config = dict(
    optimizer='adamw',
    beta1=0.9,
    weight_decay=0.2,
)
Rows from block 12 of a small sound classifier, named by matrix and row number. Each number is 500 + 40 x the weight over its row's rms, rounded and kept within 0 to 999. All counts start at 0. Numbers have three digits each.
After each channel's rows are labels from the 100 clips, of 14976, where the channel reaches its highest value: "top examples" is what is common among them. Only what is clearly more common there than usual is listed. The data: acted Russian speech (Dusha).
# c30: last pointwise conv (model.blocks.12.c3.0.weight, 192x192x1), inputs 144-191

c30.177:494505504497503507508505496511508490483503505509504485517502504504503487503490505513488504500506528503487503503488503503505507510506518505489489
top examples: emotion: angry

c30.112:505530486510491546550548517541519508511487488480489506555484492516516513491514561497524489519556521549513490488516487488518478533536559568517523
top examples: emotion: positive

c30.44:500538497496499545527550507531505515505497500492495501547495497544539505498503546530520497504575522554502501496494496496538491511520550550489504
top examples: emotion: positive

c30.190:496500485496497497540512469538555501500494493477500521512488499491493498500508529536506492450505484507500500500488496498492476551531506545502492
top examples: emotion: positive

c30.28:502495440511457495481497489483484487480450451438456487485450459502503493457485479466495447505492468497485452453500455456500437482493483490518495
top examples: emotion: positive

c30.137:505539484498503532519547508514499505525493496463502516522489503530541512504511538510508501506541530551515502498509497500529465507509528540506513
top examples: emotion: positive

c30.83:506462436495445440478447484478494491504436433441444507451448448465455507451499470446491428490431426451496448447493445439460439488486449466501483
top examples: emotion: positive

c30.135:508548459507478550547563501574524491513465468449479510559463480527544513481511578518509478500578556564508478473501476475532444534542559589539504
top examples: emotion: positive

c30.66:502485573503560506499487500497500508503567567631548502505541540491489503551499475509503559492504476484502577552496541539487613499499502484505500
top examples: emotion: angry

c30.115:518510476504497527545523509535553502518485488472494522526476497504508527495526526517495495493543513516518494491505491490507471553554527541536509
top examples: emotion: positive

c30.176:510517526514531523525527523511518513509533527552529511526529526519523514528511534529525535510532517525508536524511529525517549516507529534502513
top examples: emotion: angry

c30.118:527463516547506457455450496461482498544511513525510544458515506474472518504514443470489507510446500453526505511522512510469526472481463435547501
top examples: emotion: angry

c30.123:502506551501542508503511501501499494499552565609539500499536535506511504551503514518497545505512486510502555544498538541507636499510500510504501
top examples: emotion: angry

c30.179:482512477486493520509526509507504496494482486473485483538477492511515500493503514513514489499531527521499493484489483483515471510496539519475492
top examples: emotion: positive

c30.101:478514543490560491478512506471430497481547552560556481494544566528532480555485494589502551493491499517479556552483551551522561456464492490490485
top examples: emotion: angry

c30.139:491528494489501528556541499524546480486495502506503499529491507524544495500498535552493505493550514542490507501489505503526504550540530554514490
top examples: emotion: angry

c30.61:505541542504522545531554502529520488511533526578516508530525516526544512520508548541514522507564528555507527519504519516532570521523530568524510
top examples: emotion: angry

c30.65:478520507497504516519526496527513502470503507510507467520505508513518470506482522522479506499518525523486503508491506506516507518521523521524492
top examples: emotion: angry

c30.89:487487533480524486492488477490499467475527528555522478492521521488489483526480489514473527488484496487479528523477521522488556495493491488485474
top examples: emotion: angry

c30.63:527470482528492480473459492479487501496488485479489515476489488486480505494486456460451488473483488456487485493504488494483482476487475462519491
top examples: emotion: angry

c30.2:512538543522547533521556520526526539523545543539546515524543546531543525547520553569536546515550512559520544546517544546534541514503522556502527
top examples: emotion: angry

c30.91:501532476500488526525548508520507507508482486463491506538481492516526510491510544496509490508553537545506486487503489490520462513506546559510509
top examples: emotion: positive