A small sound classifier, trained from scratch.
Training: adamw at rate 0.0049, 11000 steps, batches of 64, held-out accuracy 73%.
Data: trained on acted Russian speech (Dusha), 26041 training examples, 27.0 epochs.
Rows from block 5, named by matrix and row number. Each number is 500 + 25 x the weight over its row's rms, rounded and kept within 0 to 999. All counts start at 0. Numbers have three digits each. After the name is the row's rms in percent of the matrix's.
# fc1: squeeze-excite reduce (model.blocks.5.se.fc1.weight, 24x192), inputs 0-191
fc1.1 013:412481454531505481469489550463507489512467522541518494499503482472552497487452496513481494504453451489477517501494492490538543493503494475526501492477488517485485477495533455487501496468524495538479473496497530457487475485551486448496503495435477521498530489500493505480506459513485423469474497473469509534503470487503520477489481506483489495517473505486484518532495474497490512531471512491492477484503502441531526487510506487472493476491493468486497486513473488484492492494527513492494469491505459513471476466486498508469420533485507473467461491459501505490502479487466454506
fc1.4 013:453507499535522485506511554469520500516445536527516495507519482465556514490490512516476505509452486498457520515498513502524538487505491501518515504477497523506493469502512482512496511461522511525490495457512544528514423499529498530509500516437453544514534505505494533479475459515503502492501520476483510484540444500503497485492467521497495520528451509506498525501505474498463524534474515504498451490487520420528544487502510510486508506498507491469494500518516510505515497510514513503483557496506446512499470477505533478477489565484511464474428488492498524509515516479457488505
fc1.8 115:530532514472512543567529515543480532462498493529493487500482469496480466515522481480474554473504540538513535474512510539497495489479515503492497508525476537530473494488483548490482493538529471487474502509532487550507513465490519565515452480532486482549531521492508535497533512517551537553537500492534520495514515477501503528492493550545498512485548464519502472485499499501482518474546503463510493534497538523508512506501500519501480519548484528519519520503507514492550493482496462515467554518486526489503520500490490521496519492490466523500502463536504509518535512503492533511
fc1.11 269:491544499520482537544540491533492505524506474539473490482519518483510509488492525503508508474481540508525540510475539540529475475515530473473481537485516533543526485523524505512473526538515510477522479528542484537482498517481494548539495527535519481544543539480470547483539533510541530539541483518502533472526505529485498534522481535538523542478537503482476524476519487480520536493543491518485495495519544533509479481482517484490515487505529536535494478496486528482541484524477484537516551535513499486521520479499480537489483484523492530516510523504490482482533487484496537477
fc1.12 116:518492556469517493521483520494527517476498550499512489496465467510499468518532471475468563518520483531494492503545484486487536526465458523530519478520490489479479493487472527453497470489548467531470502452477525519508516491542522512483485473484478506490476492533535494516478470511495502493501511469511492510512510476497520480451507503487459486490499498518503482519462503510469497496492522478519476525472494479494553508529529516502495511567469495463518533546512453503496498461504503482474504467455505495455449510485510476507515534452508491504482474520546501582517516498495488545
fc1.15 122:523498546465521500528494511510519524470500550495522492502451470506489463520551465467475556512522500523493509488541488500478535516447479516532518473522471482495475489480481531440502459498527451519471511455491528522515511480533529516474471459497476514497486491527527495514486469507512500503500510479520490504501509470496519492453505501497459478484518484521512470517456503511477492491508524479522481531459494487491555516533527521508489517555464499484516533548514474502502497450506480484478507476447511487461474509489507465505522525450484505501491467528543513564510521501502497542
fc1.16 106:529499510448537513538505524509511499478505566506512518521466463523486476520555453466474556517525510512512498486549508506489514541468492533519545502536471501497489517464480544462506466499516467505473518480503543521527518469526544506488478475501473498502500502543541501540502489506512490513509523478528494522513510491500512507471528506507475496511514502541529479524476512529470505479509514467538494535481503492492549529547486535515491536540493505505509547536530500526510525474520492502457503499463516507481466536498523501508534541472490511494485475521519525560485539523499513548
fc1.17 115:506499552477507488512479507497524521483498542493522481483454474490498474505532480477473556501501477526483511485529476478485550502453472501538512452502475481478480472500485508444489471487541448519477496446470523518502503507541511517471478453476475514490478491516513494496478463517499497493492499468509494485501502469489511473448489506482454476475506491504505475506467491494485490483489532493505464516464494476497557498520543507497494500559446485465512518550498468489497489440496484479491510467447498479464462487480498451504512509448491485498485480515543499559530504488490488533
fc1.20 126:521500556466510503530494514508521520470497546500518484492450462501497462513542464469465566510518496525490514490533491498487537516452480507531516474516466487495475480488487527440494465497536451518465502454488525525505508490540521524480478464491473510501487496526518502509487473516510501506503500469513497496507504474492516492447499508497458483479514480510506476520458495501471497486504522486511470527463498485498557505526533510499496506563463500479512522554505472496507489449497484485474517477443506484461467499480498469501518517448490495498478466525544502571523511491493499545
fc1.22 264:490542496521482537544540490533491505524507473538475491483520519484510511490493525504509507474480539506525539510475539539530476475516531473474482537484516532543526486524524504513474526537514510476523480529543483535484499518480493547539496528535520483543542539479470547483539533508540531538541484520501532472527506529486499535523481534537524542478536504481476525476520489480521535494541491519486496493520544534508478483482516484492515487503530536536495478493486529482540485525478485536516551535515500487522522479502480537490482484525491530517510524504488483479533487485498536475
fc1.23 125:515498557473509494520486505498526528475501543496527479486458466497497471512534474482469557500514484530485511496534481487482552508451473509542511466512482480483474478504476516443497468491537455534468502454477523524506510500540517522476478459484479520493480493519520498502481471514502502498499502465513493495494507468488517482454494506489460480476507494507504474516464495497477493488496533485509468524463493481497559498519544510497492503556454495473516522550504465490501486445496478480483516473441505484463463493486497458506514515449487486503479472523550501564528507488491491536